config.yaml
model: "image captioner"
dataset: "regions of photos with short descriptions (Visual Genome)"
train_examples: 101725
image_size: 64
crop_scale_min: 1
horizontal_flip: true
translate: 0.06
color_jitter: 0.2
tokenizer: "word"
vocab_size: 6471
encoder_arch: "convnext"
encoder_isotropic: false
encoder_norm: "rmsnorm"
encoder_activation: "silu"
encoder_mlp_ratio: 4
encoder_dropout: 0.1
encoder_inner_norm: false
encoder_patch_size: [4, 4]
encoder_conv_stem: false
encoder_depths: [4, 4, 4]
encoder_widths: [48, 96, 192]
encoder_kernel_size: 5
fusion: "cross_attention"
decoder_width: 128
decoder_layers: 12
decoder_norm: "layernorm"
decoder_norm_position: "pre"
decoder_activation: "quick_gelu"
decoder_mlp_ratio: 2
decoder_head_dim: 32
decoder_fused_qkv: true
decoder_bias: "all"
decoder_qk_norm: false
decoder_parallel_block: true
decoder_inner_norm: false
decoder_positions: "learned"
decoder_cross_attention_every: 1
decoder_tie_embeddings: true
init: "torch_default"
residual_init: "none"
optimizer: "adamw"
lr: 0.00096
beta1: 0.85
beta2: 0.95
eps: 1e-06
steps: 9000
batch_size: 64
epochs: 5.7
lr_schedule: "step"
warmup_steps: 900
weight_decay: 0.3
Rows from block 9 of the text decoder of a small image captioner, named by matrix and row number. Rows with one number belong to one neuron. Each number is 128 + 32 x the weight over its row's rms, rounded and kept within 0 to 255. All counts start at 0.
After each neuron's rows are labels from the 100 texts, of 14976, where the neuron reaches its highest value: "tokens" is the input token at the peak. Only what is clearly more common there than usual is listed. The data: regions of photos with short descriptions (Visual Genome). In brackets: how many of the 100, against the usual share in percent.
# fc1: MLP up (decoder.blocks.9.mlp.fc1.weight, 256x128), inputs 0-127
# fc2: MLP down (decoder.blocks.9.mlp.fc2.weight, 128x256, transposed), outputs 0-127

fc1.99 [137 128 126 100  94 203 115  74 104 178 153 171 117 186 126 110  71 125 137 105 157 122 140 123 166 101 139  67 121  74 126 111 139 131 106 199 134 102 106 170 165 152  73  69 159 119 153 167 111 138 146 128 107 124 147 113 118 142 111  91 175 115 139  83 113 147 113  97 114 157  89 114 132  87 209  59  72 110 175 141 106  91 160 153  92 113 130 145 163  72 101 100 161 130 137 108 136 121 123 130 110  47 210 152 170 169 167 120 130 113 132 111 111 139 142 132 145 168 130 147 209 142 165 132  92 133 121 140]
fc2.99 [149 145 163  97 162 136 149 115 143 152 181 203 110 117 107  73 113 169  78 131 177 136 169  81 140 119 135 104  96  88 152 108 138 143 101 110 104 100  40  67  95 128  99 129 154 154 133 107 129 121 153 118 168 146 139 115 182  99 129 109  89 132 139 117 138 156 124 148  73 100  87 138 129 154 111  52  98 105 123 195 171 141 124 175 192  93 170 194 172 124  91 111 126 124 144 130 154 136 125 124 150 125 110 144 153 115 139  47 108 152 106 153 178 173 131  42 117 159 111 124 101  94 163 148 103  81 133 159]
tokens: "dog's" (14 vs 0); "woman's" (10 vs 0); "man's" (10 vs 0.1); "horse's" (8 vs 0)

fc1.73 [108 131 111 177 128  99 101 100 137 150 144  89 144 104  93  88 142 142 121 134  47 173 158 157  59  65 135 116 154 131 149 116 182 145 112 115 204  93 155 168 151  93 117  96 124 195 145 162  95 125 100  99  50 129  80 115 108 118 166 151 151 121 123  95  86 114 136 123 149  92 196 142 132 126 152  79 135 131 171 181 118 164 179 151  96 110 103 140 104 138  93 127 118 187 162 145 152 107 143 126  88 153  99 117 139 129  82 145 155 100 140 123 221  92 118 157 173 107 143 108  99 151 116  81 135 196 108 137]
fc2.73 [146 100 115 149  96 149 108  84 119 127 135  98  70  91  68  80 102 194 117  85 109 137 131 109 122 117 114 125 167 185 155 150 134 128 139 135 153 110 173 138 120 130  39  40 114 140 144 183 171 126 161 126 131 132 144  87  97  96 116 158 161 120 147 190  77 127 146 122 115 118  93 134 100  81 164 122 186 141 164 130 106 152 167 102 146 122 122 188  86 163  67 130 105 118 158 134 142 130 201  82  50 182 100 111 134 155 101 137 182 127 172 163 104 114 127 156 145 140 143  93 138 177 150 104 150 153 163 129]
tokens: "an" (100 vs 0.3)

fc1.105 [117 134  96 112  87 135 112 165  99 181 128  62 130 152 187 154  82  47 140 107 118  54 163  93  91 133 172 113 157 146 107 160 120 170 168 127 113  87 112 177 132 183 130 114 100 148 145  93 154 176 128  91 168 159 149 134 162 184 142 135 132 120 124  83 100 133 133 132 134 145  96 165 101 157 178 154 103  85  63 177 172 159 144 167 132  87 154  71  55 107  93 147 121 167 124  87 116 116 105  87 147 158 117 145 122 152 135  90  55 139 136 190 142  76 137 122 156 143 138 135 110 121 151 117 154 121 170 102]
fc2.105 [102 198 141 154 161 123 122 134 127 127 183 124 181 106 198 106 111  86 102 158  83 143 112 160 120 104 144 119 145 140 141 131 154 119 110 116 136 150 105 131  91 108 176 139 123  97  86 113  99 117 174 141 173 107 129 105 156  66 133 160  89 109 144 114 113 154 182 172 163 130 110 156 141  99 129 151 172 145 127 121 127  65  98 125 114 132 126  95  72  98 177 135 139 175 137 162 163 116 190 105 119 110 137 169 179  31  86  99 113 202 140 121  72 152  51 105 155 157 102 180 120  74 135  88 134  91  92 149]
tokens: "metal" (34 vs 0.1); "tall" (23 vs 0.1); "green" (8 vs 0.6)

fc1.168 [ 94 132 107 183 134 172 144 137 119 154 126 177 178 175 122 127 129  99 144 185 106 159 110  95 187 100 118  92 161  62 106 144 172 123  97 160 167 133 150 170 166 139 140 116 138 159 117 168 105 139 107 117  68 127  98  94 147  97 116 106 149  88 125 104  88 144 128 118 147 160 115 103 105  71 143 135 123 153 159 137 130 104 143 101 107 178 137  97 164  90 144  95 173 176 148 114 152 139  94  80 116  36 118 103 116 115 196 164 162  54  70 136 138  94 157 172 193 152  89  86 112 133 144 113 115 119 115  51]
fc2.168 [132 122 137 119 116  90  93 138  80  69 163 159 135 125 126 184  87 206  78 164 112 150 114 136 110 114 108 129 147 154 147 182 122 164 152 141  90 161 124  97  63 155 121  95 141 149 102 108 129 141 101 191 177 108 187  78 140 129 107 152  68 120  90 172 136 221 143 127 105 121  91 108 173 132  87 169 150 149  97 115 126  99  91 164 120 144 128 118 120 135 215 108 142 114 137 193 164 130 149 128 149 131 140 160 154  78  71  84 112 126 152 114 104 120  92 164 147 119  54 122 101 130 180 164 119 101 108 154]
tokens: "the" (99 vs 5)

fc1.236 [139 147 145  97 110 161 110 119 115 156 137  86 132 147 116  99  96 116 140 125 136 103 131 171 109 104 209 116 169  88 124 126 110 144 137 107 105  98 112 192 175  70 116  52 163 150 139 119 116 134  86 117  26 140  94  63 129  99 129 162 189 125  73  88 113  89 130 178 172  76 107 184 120  96 131 115 182 134 177 190  99 110 180 164 111 186 160 148  88  89 103  85  97 145 144 101 152 156  87 157  94 106 106 136 128 113 121 155 127 144 121 115 153 107 122 159 128 162 119 163 136  92 128 141  98 186 107 149]
fc2.236 [146 107 115 121 126 131  85 176 143 121 113 135  92  97 106 115 149 185  96 120 126 100  94  88 175 128  60 151 146 124 160  97  95  90  91 144 184 187 126 147  80  73  73 183 130 123 115 163 162 132  99 146 179 127 110  94  99 186 136 161 151 202 135 165 119 112 132 118 134 130  93 122 109 211  78 161 170 118 115 147 151 136 132  88 122  65 190 140 119 156  98 164 100 130 186 137 102 164 119 104 148 196  93  84 125 147  82 160 167 115 176  89 100 104  84 105 132 108 122  92 130 154 116 106 118 168 149 137]
tokens: "an" (49 vs 0.3); "two" (14 vs 0.3); "of" (13 vs 2.1); "are" (7 vs 0.4)

fc1.182 [136 144 138  82 153 140 110 111 167 182  95  90 161 174 174 171 125 158 120  86 104  53 132 105 118 117 148  52 125 136  95 190 110 138 113 129 116 123 125 162 164 165 175  98  83 150 116  88 120 118 132  49  94 125 165 119 153 100 145 166 124 136  77  90  80 119 108 144 142 119 131 137 162 127 155 132 136 203 121 123 165 130 118 138 151 131 177 106  71 157  85 127 121 141 142 105 111 132 104 137 135  64 114 112 117 107 146 171  81 137  69 158 114  90 113 171 160 122 183 154  79  72 224 164 148 142 125 104]
fc2.182 [139 144 140 101 164  79 126 104 150 167 176 120 184 135 139 147 170 167 121 136  88  67  95 108 150 119 131  95 123 118 136 155  98  90 143 119 176 129 158  84 130 153 160 126 121 131 182  76  92 101 139 135 115  96 172 127 145 102 136 139  72 136 141 108 139 178  95 139 144 116 159 101 142 109 146 136 193 206 109 128 149 150  67  51 113  75 150 105 179 177 113 214 161 131 109 146 109 116 145  87 181 139 142 126 141 117  64 114  21 164 176 113 100 108 126  86 105 139 124 128  89 131 124 117 134 108  94 154]
tokens: "metal" (54 vs 0.1); "wooden" (20 vs 0.2); "iron" (10 vs 0); "wire" (9 vs 0)

fc1.195 [147 106 171 125 151 111 167 139  82 141 100 101 148 186  96 133 133 104 128 116 126 174 122 118  68 157 123 115 139 120  58 172 180 143 100 115 209 145 159 133 115 101 136 158 112 190 106  92 110 139 129 107 124  92  84 133 187 129 144 103 167  88 162  44  52 102 135  69 112 129 193  90 150 152 105  91  99 116 118 175 113 173 139 123 148 106  90 107 150 122  91 152 122 195 173  96 168 115 104 131  95 135 116 137  96 212 155 108 146 136  96 165 164 130 127 125  97 162 164 124 112 169 133 124 167 169 109 128]
fc2.195 [141 120  85 148 153 155 127 126 129 112  63 103 153 129 164  94 155 149 117 157 158 134 158 104 193 141 121 143 172 167 156 102  99 158 114  98  88 151 160 143  80 186 100 115  92 167  99 188 167 159 162  93 102 148 150 121  95 132 113 137 156 120 103 161 167  96  54 134 138 175 118 123 125 112 162 184 138 115  85 131 139  60 139 111  87 144 135 105  86 147  42 127 130  99 133 130  96 110 145 151 139 120  58 119 105 184  87 157  51 137 121  74 145 100 161 160 174 125 150 189 173  86 117 157 161 162 124 107]
tokens: "sitting" (22 vs 0.2); "looking" (22 vs 0.1); "is" (9 vs 2.3)

fc1.148 [120 114 147  91 107 137 125 116 115 151 123  84 148 132 140 104  98 147 152  68  68 122 123 135 156 102 201 151 119  90  99 144  77 127 138 136  93  61 106 130 142 120 119  91  99 138 171 162  96 133  76 132 110 199  82 147 127 109 107  93 124  75 136  93 177 136 141  65 156 110 123 105 111 144 159 153  71 108 150 100  87 138 114 130 111 122  92 133 120 136 150  49 193 165 216  37 137 114 123 157 195 131 134 142 179 174  99 152 114 152 167 143 171 138 145 147 115 117 118 134 106 156 147 102 115 193 145 159]
fc2.148 [124 106 168  93  74 111 210 107 122 146 139 149 102  99 129  83 100 156 178  94 200 109 118  68 147 109 159 148 104 118 138  92 143 139 164 110 124 141 155  99 148 154  61 181 140 125 145 102 109 145  95 121 119 153 140  94 124  93 149 140 139 164 192  95 184 159 108 144 123 106  67  94 127 142 192 126  76 114 111  91 127  79 126  56 109 126 132 222 162 149 189 130 134 158 114 154 118  77 180 152 118 107 116 114 126  94 115 131 124  86 131 160 131 152 175 143 132 103 109 103 182 145  53 142 130 101 115 148]
tokens: "young" (34 vs 0.1); "of" (12 vs 2.1)

fc1.74 [151 175 152 183  96 127 111 166 107 111 187  88 180 145 144  85 111 117 159 140  69 150 145 158 131 127 139 128 131 122  88 137 147 146 111 133 157 110 187 117 136 117 119 121 104 105 120  93 114 165 117  91  48 164 101 167 128  51 202 123 139  87  89 118 101  95 109 161 191  86 204 106 125  90 168 115 137  53 139 130 110  98 185  89 104  99  70 114 144  76 126 129 110 153 104 123 126  91 141 159  45 162 146 137 144 161 103 117 147 162 134 163 164 139  96 174 130 128 172 124 119 134 146  86 116 168 125 140]
fc2.74 [132 140 133 172 113 132 108 151 109 134 112 167 107 117 115  99 119 171 145 142 130  95 120 101 108 167 133 166 112 111 108 140 134  72 155 142 140  84 113 113  61 189  36 129 142 129 152 133 138 197 187 125 117 134 160 117  63  78 156  93 103 105 121 171  85 107 110 118 119 141 118 140 118  98 128  99 220 111 114 165 153  97 133  75 147  56 102 192 164 134 121 183 124 109 117 142 147 183 200  60 132 202 161 126  92 165 119 106  99 161 143 104 140 192 125 110 105 165  98 127 122 139 152 127 141 130 102 136]
tokens: "clear" (32 vs 0.1); "a" (15 vs 5.7); "an" (13 vs 0.3); "of" (11 vs 2.1)

fc1.33 [107 131 162  98 137 146  98 163 146 151 161  70 154 135 115 107 135 140 126 100  95 105 134 125 185  93 176 134 108  83 116 140  89 108 129 130 141  83 127 156 148 119 105 134 158 162 181 124 102 139 120 124 128 148 121  97 102 129 119  96 135 134 175  51 196 154 151  75 119 173  94  96 101 166 132 182  46 144  86 110 150 108 106 126 118 101 162 164 108 147 149  68 204 211 202  73 160 112 133 136 182 148 136 147 143 108  99 141  50 136 117 116 142 114 175 178 113 116  92 126  74 130  85 120 145 154 157 135]
fc2.33 [103  96 136 101 100 196 177 108 132 159 100 133 130 125  80  94 124 122 150 143 176  78  91  87 163 103 160 146 140 114 114 110 136 130 149 116 114  88 201 114 159 151  71  72 116 127 143 125 110 141 140  99 149 126 153 104 138 103 144 111 148 127 144 130 208 136  89 116 124  87  94  91 115 108 155 129 109 101 106  88  96 140 119  67 100 126 125 106 181 165 170 144 113 183 115 148 122 108 123 134 124 114  68  95 114 198 138 149 149 115 133 203 197 128 196 168 135  73 153  58 173 133  53 173 144 106 104 149]
tokens: "young" (38 vs 0.1); "little" (14 vs 0); "a" (12 vs 5.7); "smiling" (10 vs 0)

fc1.183 [146 172  85 115 105 160 166  87  93 186 148 132 151 168 121 140 112 146 123 149  91 161 152 113 142 130 136  91 148 135 148  67  84 131  91 124 116 120 145 169 193 164 149 128 142 163 107 152 126 135 102  93 105 162 115  85 114 175 130 138 158  49 114 123 136 131  79  31 111 126 115  89 132 127 190 129 113 143 129  97 180  68 129 158 117  70  75 136 144  96 132  93 159  95 193  84  66 149 127 125 164  65 201 102 134 173 115 158 160 160 150 118 130 147  94  98 164 132 149 106 145 102 156 139 125 162 118  82]
fc2.183 [113 153 103 108  76  98 131 180 102 105 130 148 102 105 137 129 123 134 133 131 107 148 122 116  87 164  96 194 116 133 173 108 132 105 150 161  73  71  64 119 114 127 125  88 141 150 142 103 158  66 104 193 166 128  53 134 113 130 131 130 110 116 147 126 160 116  98 180 130  83  84 115  74 107  80  94 147  90 124 144 112 132 108 213 189 103 185 162 181 158 175 154 120 130 114 136 155 136 130 185 167 115 142 154 151 162 142 100 163 124 141 111 126 205 133 144 109 137  75 172 109  78 121 144 130  43 122 128]
tokens: "traffic" (14 vs 0); "computer" (14 vs 0.1); "a" (14 vs 5.7); "in" (9 vs 1.7)

fc1.217 [156 174 141 147  80 137 151 105  89 207 157 167 110 169 154 110 101 131 121 112 143  98  85  84 129 123  94 146 133 151 123 113 170 141  44 189 164 143 113 111 191 175  77 131 120  92 119 127 154 122 122 103 105 121 137 159 148 142 133  69 212 136 135  55 117 182  94 121 101 183 137 172 124 146 178 120  75 134 148 143 151  76 163 105 123  97 124 118  93  98 130 120 134 162 119 166 165  95  67 106  77  79 163 151 150 117 133 135 109  93  62 127 134 116 127 148 183 151 155 123 138  99 163  86 113 144 105  95]
fc2.217 [152 110 154 157 165  93 139 170  85 119 165 196 109 112 127 110 113 164  71 123 121 154 154 114 184 120  71 119 117 109 130 157 103 124 119  89 125 128  61  86  82 131  68 176 111  79 104 110 150 108 182 166 171 148 136 160 200 108  99 103 110 126 158 117 139 203  92 147  79 144 141 144 101 144 129 136  88 132 134 194  97 144 121 104 129 139 101 119 158 151 157 133 137  59  67 122 181 119 149 161 147 130 130 148 168 109 123  92  82 138 167 124 138 164  84  96 115 193 131 146  40 167 169 125 138 136 109 138]
tokens: "dog's" (10 vs 0); "cat's" (8 vs 0); "front" (8 vs 0.2)

fc1.12 [100 167 140 118 139 115 204  97 164 136 190 119 173 103 151  92 132 104 149 112  36 109 168 177 117  89 137 138 142 120 149 127 130 135 137 189  97  83 116 150 116 133 152 130 100  78 169 105  93  67 101 125 127 188 145 158 101 137 185 129 101 130 114 111 116 151 134 113 109  60  97  87 132 151 195 135 106 167 133 104 160 154 136 160 158 116  61 185 150  85 113 172 128 132 176 142  90 109 137 150 105 170 155 152 110 112 121 127 165 141 153 152 163  94  60 144 137  87  82 197  89 151 110 137  81 148 105 125]
fc2.12 [149  75  97 155  56 107 138 124 150 140  80 122 137 161 124 122 147 123 122 128 180 132 104 123 101 129 155 129 141 121 143 141 211 149 181 117 172 166 137 155 155 147 132 162 147 167 194 163 117 148 156 126 174 111 105 125 106  72  91 140 145 100 132 107 156 120  96 190 119 147  65 115 134  66 103 101 132  56 121 146 127 155 138 137  90 128 114  68  74  71 101 152 136  95  60 155  93 153 179  64 115  73 153 106 143  83 148 166 138 160 122 104  90  86 114 129 173 137 167  90 156 127 111 154 184 153 102 101]
tokens: "an" (14 vs 0.3)

fc1.166 [123 127 107 140 126 176 151 116 112 179  47 111 148 130 132 164 113 128 174 166 144 152 141 141 176 101 123 119 156 102 101 170 121 154 120 133 147  70  89 191 115 161 141 139 182 103 116 144 119  93  91 112  61 149  90 138 159  87 109 146 137 106 124 135 111 134 157 125 114  97 143 153 133 122 165 112 134 163 137  92  62 157 186  81 107 205 125  89 163 107 135  78 113 139 178 120 198 123  78 112 143  57  79  96 156 146 146 160 174 109  36 129 164 118 112 183 138 135 110  95 106 102 169  74 139 123 131 121]
fc2.166 [123  69 114 122 113  76 119 133  32  49 186 187  91 150  99 153 148 171  87 110 131  76 140 151  92 152  89 140 163 161 129 115 139 163 112 153 144 129  86 135  34 103 138 114 132 161 100 102 153 137 108 141 144 108 135 114  84 114 125 169 103 123 109 169 152 149 156 118 105 129 131 135 129 129 154  91 114 171 133 102 107 129  40 136 140 101 129 143 138  95 181 119 151 123 103 155 150 206 115 171 178 130 160 140 148  54 104 109 122 123 129 129  86 140 123 174 134 162  90 165 119 110 198 174 104 146 157 150]
tokens: "the" (100 vs 5)

fc1.40 [172  82  97 147 145 190 174 117 132  98  91 105 110 180 154 143 133  97 171 140 143 148 132 125 152  86 139 102  90 124 141 210 148 166 185 172 134  77 103 202  70 139 131 112 121  88 120 125 142 133 125  70  92  72  88 117 151  91 118 140 159 137 133  68  89 116 135 123  76 165 107 160 116 149 163 118 115 106 183  83  79 190 173 141 145 204  98  93 132 152 125  91 144 174 157 119 179 102  90 151 139  92 123  93 152 153 145 139 167 100 115 157 142 124 154 146 124 136 158 169 166 126 130  86 127  86 160 134]
fc2.40 [ 91 149 105 139 157  79 136 142  99 138 223 116 128 123 121 143 126  90 154 147 127 140 132 184 171 132 157 161 128 153 134 161 135 132 131 128  99 110 138 150   0 116 100 122 168 156  73 143 115 122  80 132  77  95 124  89 145 159  96 123 106 147 160 108 139  68 134 119 155 107 151 124 107 208 173 158  60 139 179  98 115 196  93 147 153 119 140 158 149 144  93 111 142 129 108 132 105 133 108 154 148 138 121 128 113 116  52 131 166 132 150 164 178 110 120 139  97 133 129 162 166  97 167 149  99 144 120 134]
tokens: "the" (26 vs 5); "green" (16 vs 0.6); "yellow" (10 vs 0.3)

fc1.234 [126 126  81 124 157 171 129 102 126 206 167 108 129 102 139 133 160 128 108 124  86 162 153 130 126  82 145 131 117 142  99 107 129 134 159 184 144 115 123 212 168  98 177 165 173  87 137 132 103 172 108 111 103 168 136 106  69 182 113 138 151  75 128 141 165 129 150  79 118 111 103  59 138 173 177 175  66 139 106  66 129  74 120 165 166  71  75 102  93 137 120 117 132  91 188  80 120 164  91 153 165  68 170 117 115 127  51 156 112 152 142 142 127 133  91 159 139 128 133 114 138  97 157 130 140 143 119 136]
fc2.234 [127 161 201 142  52 141 125 148 166 163 137 139  48 115 143 131 181  98 113 118 108 141 137 109  89 114 123 199  68 174 142 159 131 116 172 111  84  43 180 174  96 131 129 112 115  85 124 114 157 147 115 171 170 108 104 112  99  88 135 133 100 158 114 141 189 155 117 190 140  92  79 112  92 121  75 150 184  93 101 179 160 105 141 114 152 143 137 138 171 149 156 118  77 116 113 120 129 141 115 135 121 154 152 115  78 132 137 111 190  88  93 104  92 169 127 154  80 164 120 172 137  85 101 116 127 116 130 159]
tokens: "computer" (15 vs 0.1); "cell" (13 vs 0); "wii" (10 vs 0); "baseball" (10 vs 0.1)

fc1.77 [121 119 146 102  98  91 131 150 119 174 158 102  95 122 135  82 126 128 155 104 148  86 112  94 154  77 197 111 128 107 134  98 139 143 161 119 135  95 116 115 209  93  92  84 159 161 139 153 101 160 118 129 122 175  87 128  88 118  79  98 152  92 163  84 212 137 158 138 126 237 133 154  71 133 108 115 126 121 172 136 111 117  98 116 133 135 149 143  83 147 154  57 185 155 141 112 167 124 156 112 126 140 143 124 153 125  88 143 101 122 138 134 165 107 213 157 103 165 123 138 150 172  68  73 109  93 137  82]
fc2.77 [ 94 110 100 150  86 169 208  69 119 217 110 138 179  94 130 143 132 141  98 164 130 108 140  73 110 135 106 129 150 156 129 124 111 102 135 126  95 147 144 107 124 139 122 117 129  94  84 122 124 135 134 139 139 137 177 179 165 139 120 139 176 113 147 131 191 121 105 109 143  71  68  37 182 155 119 156 111  99 111  76 167  95 139 150 142  85 115 117 163 105 134 152  75 134 123 167 110 102 190 158 132  91 133  73 118 139  76 161 124 118 148 154 177 139 105 115 171  95 152 108 121 108  98 206 164 127  69 171]
tokens: "young" (12 vs 0.1)

fc1.215 [115 117  60 227 121 123  98 104 107 126 166 117 174 118 139 164 127 162  94 165 109 142 210 151  53 137 105 128 103 150  91 161 134 155 157 147 130 142 105 166 158 158 164 165 127  99 121  70 145 120  85  96 158  91 159 162 130 133 114 126 108 117 104 135  60  88 140 151 124 135 157 132 149 109 118 123  86  95  62 125 111 171 167 169 118  92  96  85 140  98  59 168 104  93  42 146 155  85 124 144  94 117 145 152 144  95 126 111 134 136 116 123 129 106 123 190 168 153 142 168 161 123 190 150 163 136  99 155]
fc2.215 [123 117 126 104  65 146 190  75 183 140 114 143 122 164 120 119 133 163 153 140 149 123 128 152 117 139 123 169 171 115 164  86 107 110 108  92 139  85 139 116 117 103 117 132 179  86 136 111  48 120 107 109 129 164 147 121  87 151  69 127 119 144 124  28 194 180  69 122 143  90 159  64 103 157 157  89 184 149 110 100 130 106 147  71 138 143 128 142 168 142 222 117 112 180 149 159 138 145  88 136 154 131 106  55 115  86  84 127 121 129 148 191 146 128 158 127 153 115 119 135 130 151  67 136 132 123 136 138]
tokens: "metal" (26 vs 0.1); "silver" (26 vs 0.2); "plastic" (13 vs 0.1)

fc1.144 [124  94 120 141 135 118  88 159 146 106  98 124 186 139 180 130 123  75 209  81 107 135 127  98  89  97 140  73 191 169 160 116 118 134 130 182 181 136 103  74 171  92 179 118 100 183  86  85 143 145  98 102 171 182 118  97 159 155 120  96 103 102 160 146 120 127 138 117 103  77 159 136 124 108 159 106 127 115 141 127 127 119 138 139 179 107 118  34  79 132 140 123 111 186 184 100 166 135 171 112 101 155 112 106  98 135 134 151 164 158 146 215  73 106  96 122 115 106 147 133 131 139 143 153 103 150 165  83]
fc2.144 [106 131 140 126 251 139  60 149 126  73  60 168 155 137 120 121 171 122 112 156 119 145  92 147 129 171 119 138 117  71 131 104  84  91  75  64 149 124  91 137 159  59 146 143 106 144 116 105 171 146 105 126 182 124  91 133  87 205 147 188 116 135 156  83 107 111 151  92 124 157 130 148 140 141  88 134 117 125 146 108 127 134 118  95 135 137 143 118 113 129 100 119 139 163 168 128 139 117 105 135 159 159  94 180 162 143 121 111 113 106 129 152 166 132  62 187  57 135  94 156 203 107 111 113 106 105 132 170]
tokens: "stuffed" (18 vs 0); "old" (17 vs 0); "orange" (10 vs 0.2)

fc1.245 [139 177 106 103 151 190 108 122 183 168 157  45 156 146 151 162  93 102 151 131 128 116 115 169 122  96 131  39 130 144 145 230 100 115  99 122 144  98 117 158 170 153 223  99 109 157 123  79 106 115 104  82 106 142 124  93 184 106  99 150 132 152 102 100 176 147 130  88 164 127 179  80 157 140 164 145 145 174 135 107 118 111 102 119 134 121 146  77  94 129  91 106  86 122 154 116 114 101 109  75 104 101 107 116 110 123  87 143 111 178 112 147 136  69  87 179 156 119 167 107 113 112 159 104 144 140 143 135]
fc2.245 [161 131 113 124 121  72 121  97 181 108 181 140 150 120  78 119 160 139 100 144  86  90 129  98  85 113  97 156 134 124 160 121 135  79 129 114 142 113 149  28 142 154 177  94 144 164 142  77 110 107 158 133 162  99 168 110 128 101 145 144  33 100 118 158 106 216  94 122 174 141 175 120  89 120 118 119 197 208 118 120 138 133  65 140  91 114 150 108 129 210 134 167 125 114 111 116 100 132 105 128 187 137 134 118 153 116 167 102 144 182 101 120  86 115 143 123  83 115 130 103  90 173 133 124 145 123 162 140]
tokens: "metal" (39 vs 0.1); "wooden" (38 vs 0.2); "iron" (10 vs 0)

fc1.154 [114  93 133 119 156 191  92 152 176 143 150 131 147 107  90 173 119 120 112 120 149 157 180 135 119 111 141  65 114  95 162 126  95  70 143 219 171 198 107 137 161 191 163 122 124 228 119  83 122 106  86 134 158 121 106 123 134 177  89  86 104  76 130 123 160 123 167  85 129 119 142  77 122 133 150 129  55 177 164  99 131 101 108 165 128  99  96  87 138 114  94 142 153 165 182 109 129  94 130  98 113 146 149 145  97  82 153 142 135 138 147 173 119 129  61 134 126 100 123 108 136 167 169 174 114 104 134 141]
fc2.154 [153 108 125 155 148 128 107 134 146 138 161 187  73 115  64 135 120  70  50 123 151 130 109 109 107 119 118 157  95 101 168 111  88  89 126 152  79 185 196 120 112 109 163 137 161 109 134  93 146 153 106 156 170 114  57 152 123 183  97 112  92  90 134  99  99 161 133  96 120 145  98 129  97 130  78 136 216 161 160  98 168 131 114 110 137 183 100 115 146 143 159 104 204 142 180 118 106 119 128 100 177 108 135 123 164 135 131  91 165  67 131 139 174 118 120 104  99 144  61  98 193 142 104 133 116 127 103 160]
tokens: "computer" (12 vs 0.1); "a" (12 vs 5.7); "to" (8 vs 0.3); "of" (8 vs 2.1)

fc1.184 [190  86 108 101 159 117 137 121 148 140 111 138 121 135 105 186 131 122  92 119 112 100 136 205  94  65 191 108 111 170 116  94 128 165 171 110 144 141 115 119 173 149 125 111 149 145  89 128 103 147 135 124 147 192 143 123 139 230  88 146 131 105 111  61 179 153 146  63 111 116 169 114 120  84 147 186  52 147 107 162 112 118 127  97 131  60 123 108  87 132 101  95 143 152 211  95 104 126 133 143 101 168 112 127 111 140 111 135 153 176 124 188  99 110 109 172  97 110 133 115 175 138 169 125 127 115 174 127]
fc2.184 [119  99 159 161 136 115 116 158 222 127 112 144 143 167 132  87 171 123 136 154 139 150 100 130 184  84  90 135  65 125 136 142 126 144  98 158 128 133 128  84 106 151 115 122 160 123 117 112  72 147  99 169  61 100 163 201 103 146  89 104 123 118  71 151 218 163 127  89  77 115 117 128 107 112 123  72 168  93 233 119 152 166 100  64 130 162 138 127 142 146 150 107 129 160 135 137  85 154 110 152 145  79 117 164 102 144  86 130 198 121 146 149 112 142 138  70 113 135 115 100 157 110 120 162 118 148  93 147]
tokens: "dining" (17 vs 0); "leather" (14 vs 0)

fc1.193 [ 61 149 127  98  89 197 142 135 211 117 140 137 167 131 130 142 126 140 103  95  66 128 171 174 126 130 111  71  84  76 132 215 117 134 131 173 120 114 104  96 111 167 140 137 133 151 162 102 100 113 106 132 151 120 161 161  96 107 142  62 116  99  91 152 134 132 115 108 114 110 168 158 120 154 135  83 140 189 102 172 150 156 123 143 114  91 163 169 151  94 116 160  99 129 146 102 143 109 119  72 168 119 178 167 133  90  93 114 159 170 119  92 150 118 102 135  82  66 112 170  56 135 143 180 158 107 105 183]
fc2.193 [142 128 105 147 162 158 139 135 187 161  97 113 206 170 113 123 136  75  93 110 106 142 131 154  98 150 104 138 124 113 148  79 170 164 136 146 136  73  92 161 203 111 158 126 125 178 220  96  79 121 141 103 169 169  83 117 116 174 117 136 143  58 128 111 113 147 123 143 138  82 150 145 110  45 128 149  96 145  98  72  76 148 120 122 141 146 121  56  58 124 148 155 164 200 103  95 154 127  87 124 128 129 139  80 123 119 139 110 119 150 144 100 183 101 170 102 146 138 131 134 123 137 147 111  78 116 156 109]
tokens: "metal" (39 vs 0.1); "black" (18 vs 1); "wooden" (15 vs 0.2); "and" (7 vs 1)

fc1.181 [100 198 121  63  82 174 134 102 155 173 101  87 144 152 143 135 106 137 140 133 142 108 123 175 135  90 162  72 106 113  79 204 144 190 110  98 164 110 105 179 164 138 199  97 107 167 160 102 112 129  96  65 113 172 119  98 119  88 157 162 145 121  71 130 128 107 169 166 191 118 159 131 162 148 140 142  97 172 145 158 123 160 143 112 107 155 121 116 113 115 103  70  85 127 174 133 144  95  58  99 127 100 106  73 122 138 136 136 133 153 106 119 157  74 103 184 122 163 162 121 115  67 167 110 122 105 116 137]
fc2.181 [132  83 115 135 127  27  99 148 174  98  82 157 163  87  23 135 162 159  97 146  93 112 126  92  95 108 103 137 113 151 192 110 112 133 140 167 119 128 130  99  98 140 157 136 117 163 134 123  91 131 144 122 171  86 154 103 121 114 150 137  78 163  59 142 140 154  95  94 126  89 165 115 137 141  66 114 203 190  93 148 143 164  95 119  87  81 186 147 110 176 142 147  97  90 111 144 115 195 170 101 156 170 141 140 114 103 121 117 135 157 128 139  66 116 141 141 123 106 118 108 115 154 151 143 159 156 144 180]
tokens: "metal" (42 vs 0.1); "wooden" (13 vs 0.2); "the" (13 vs 5); "iron" (10 vs 0)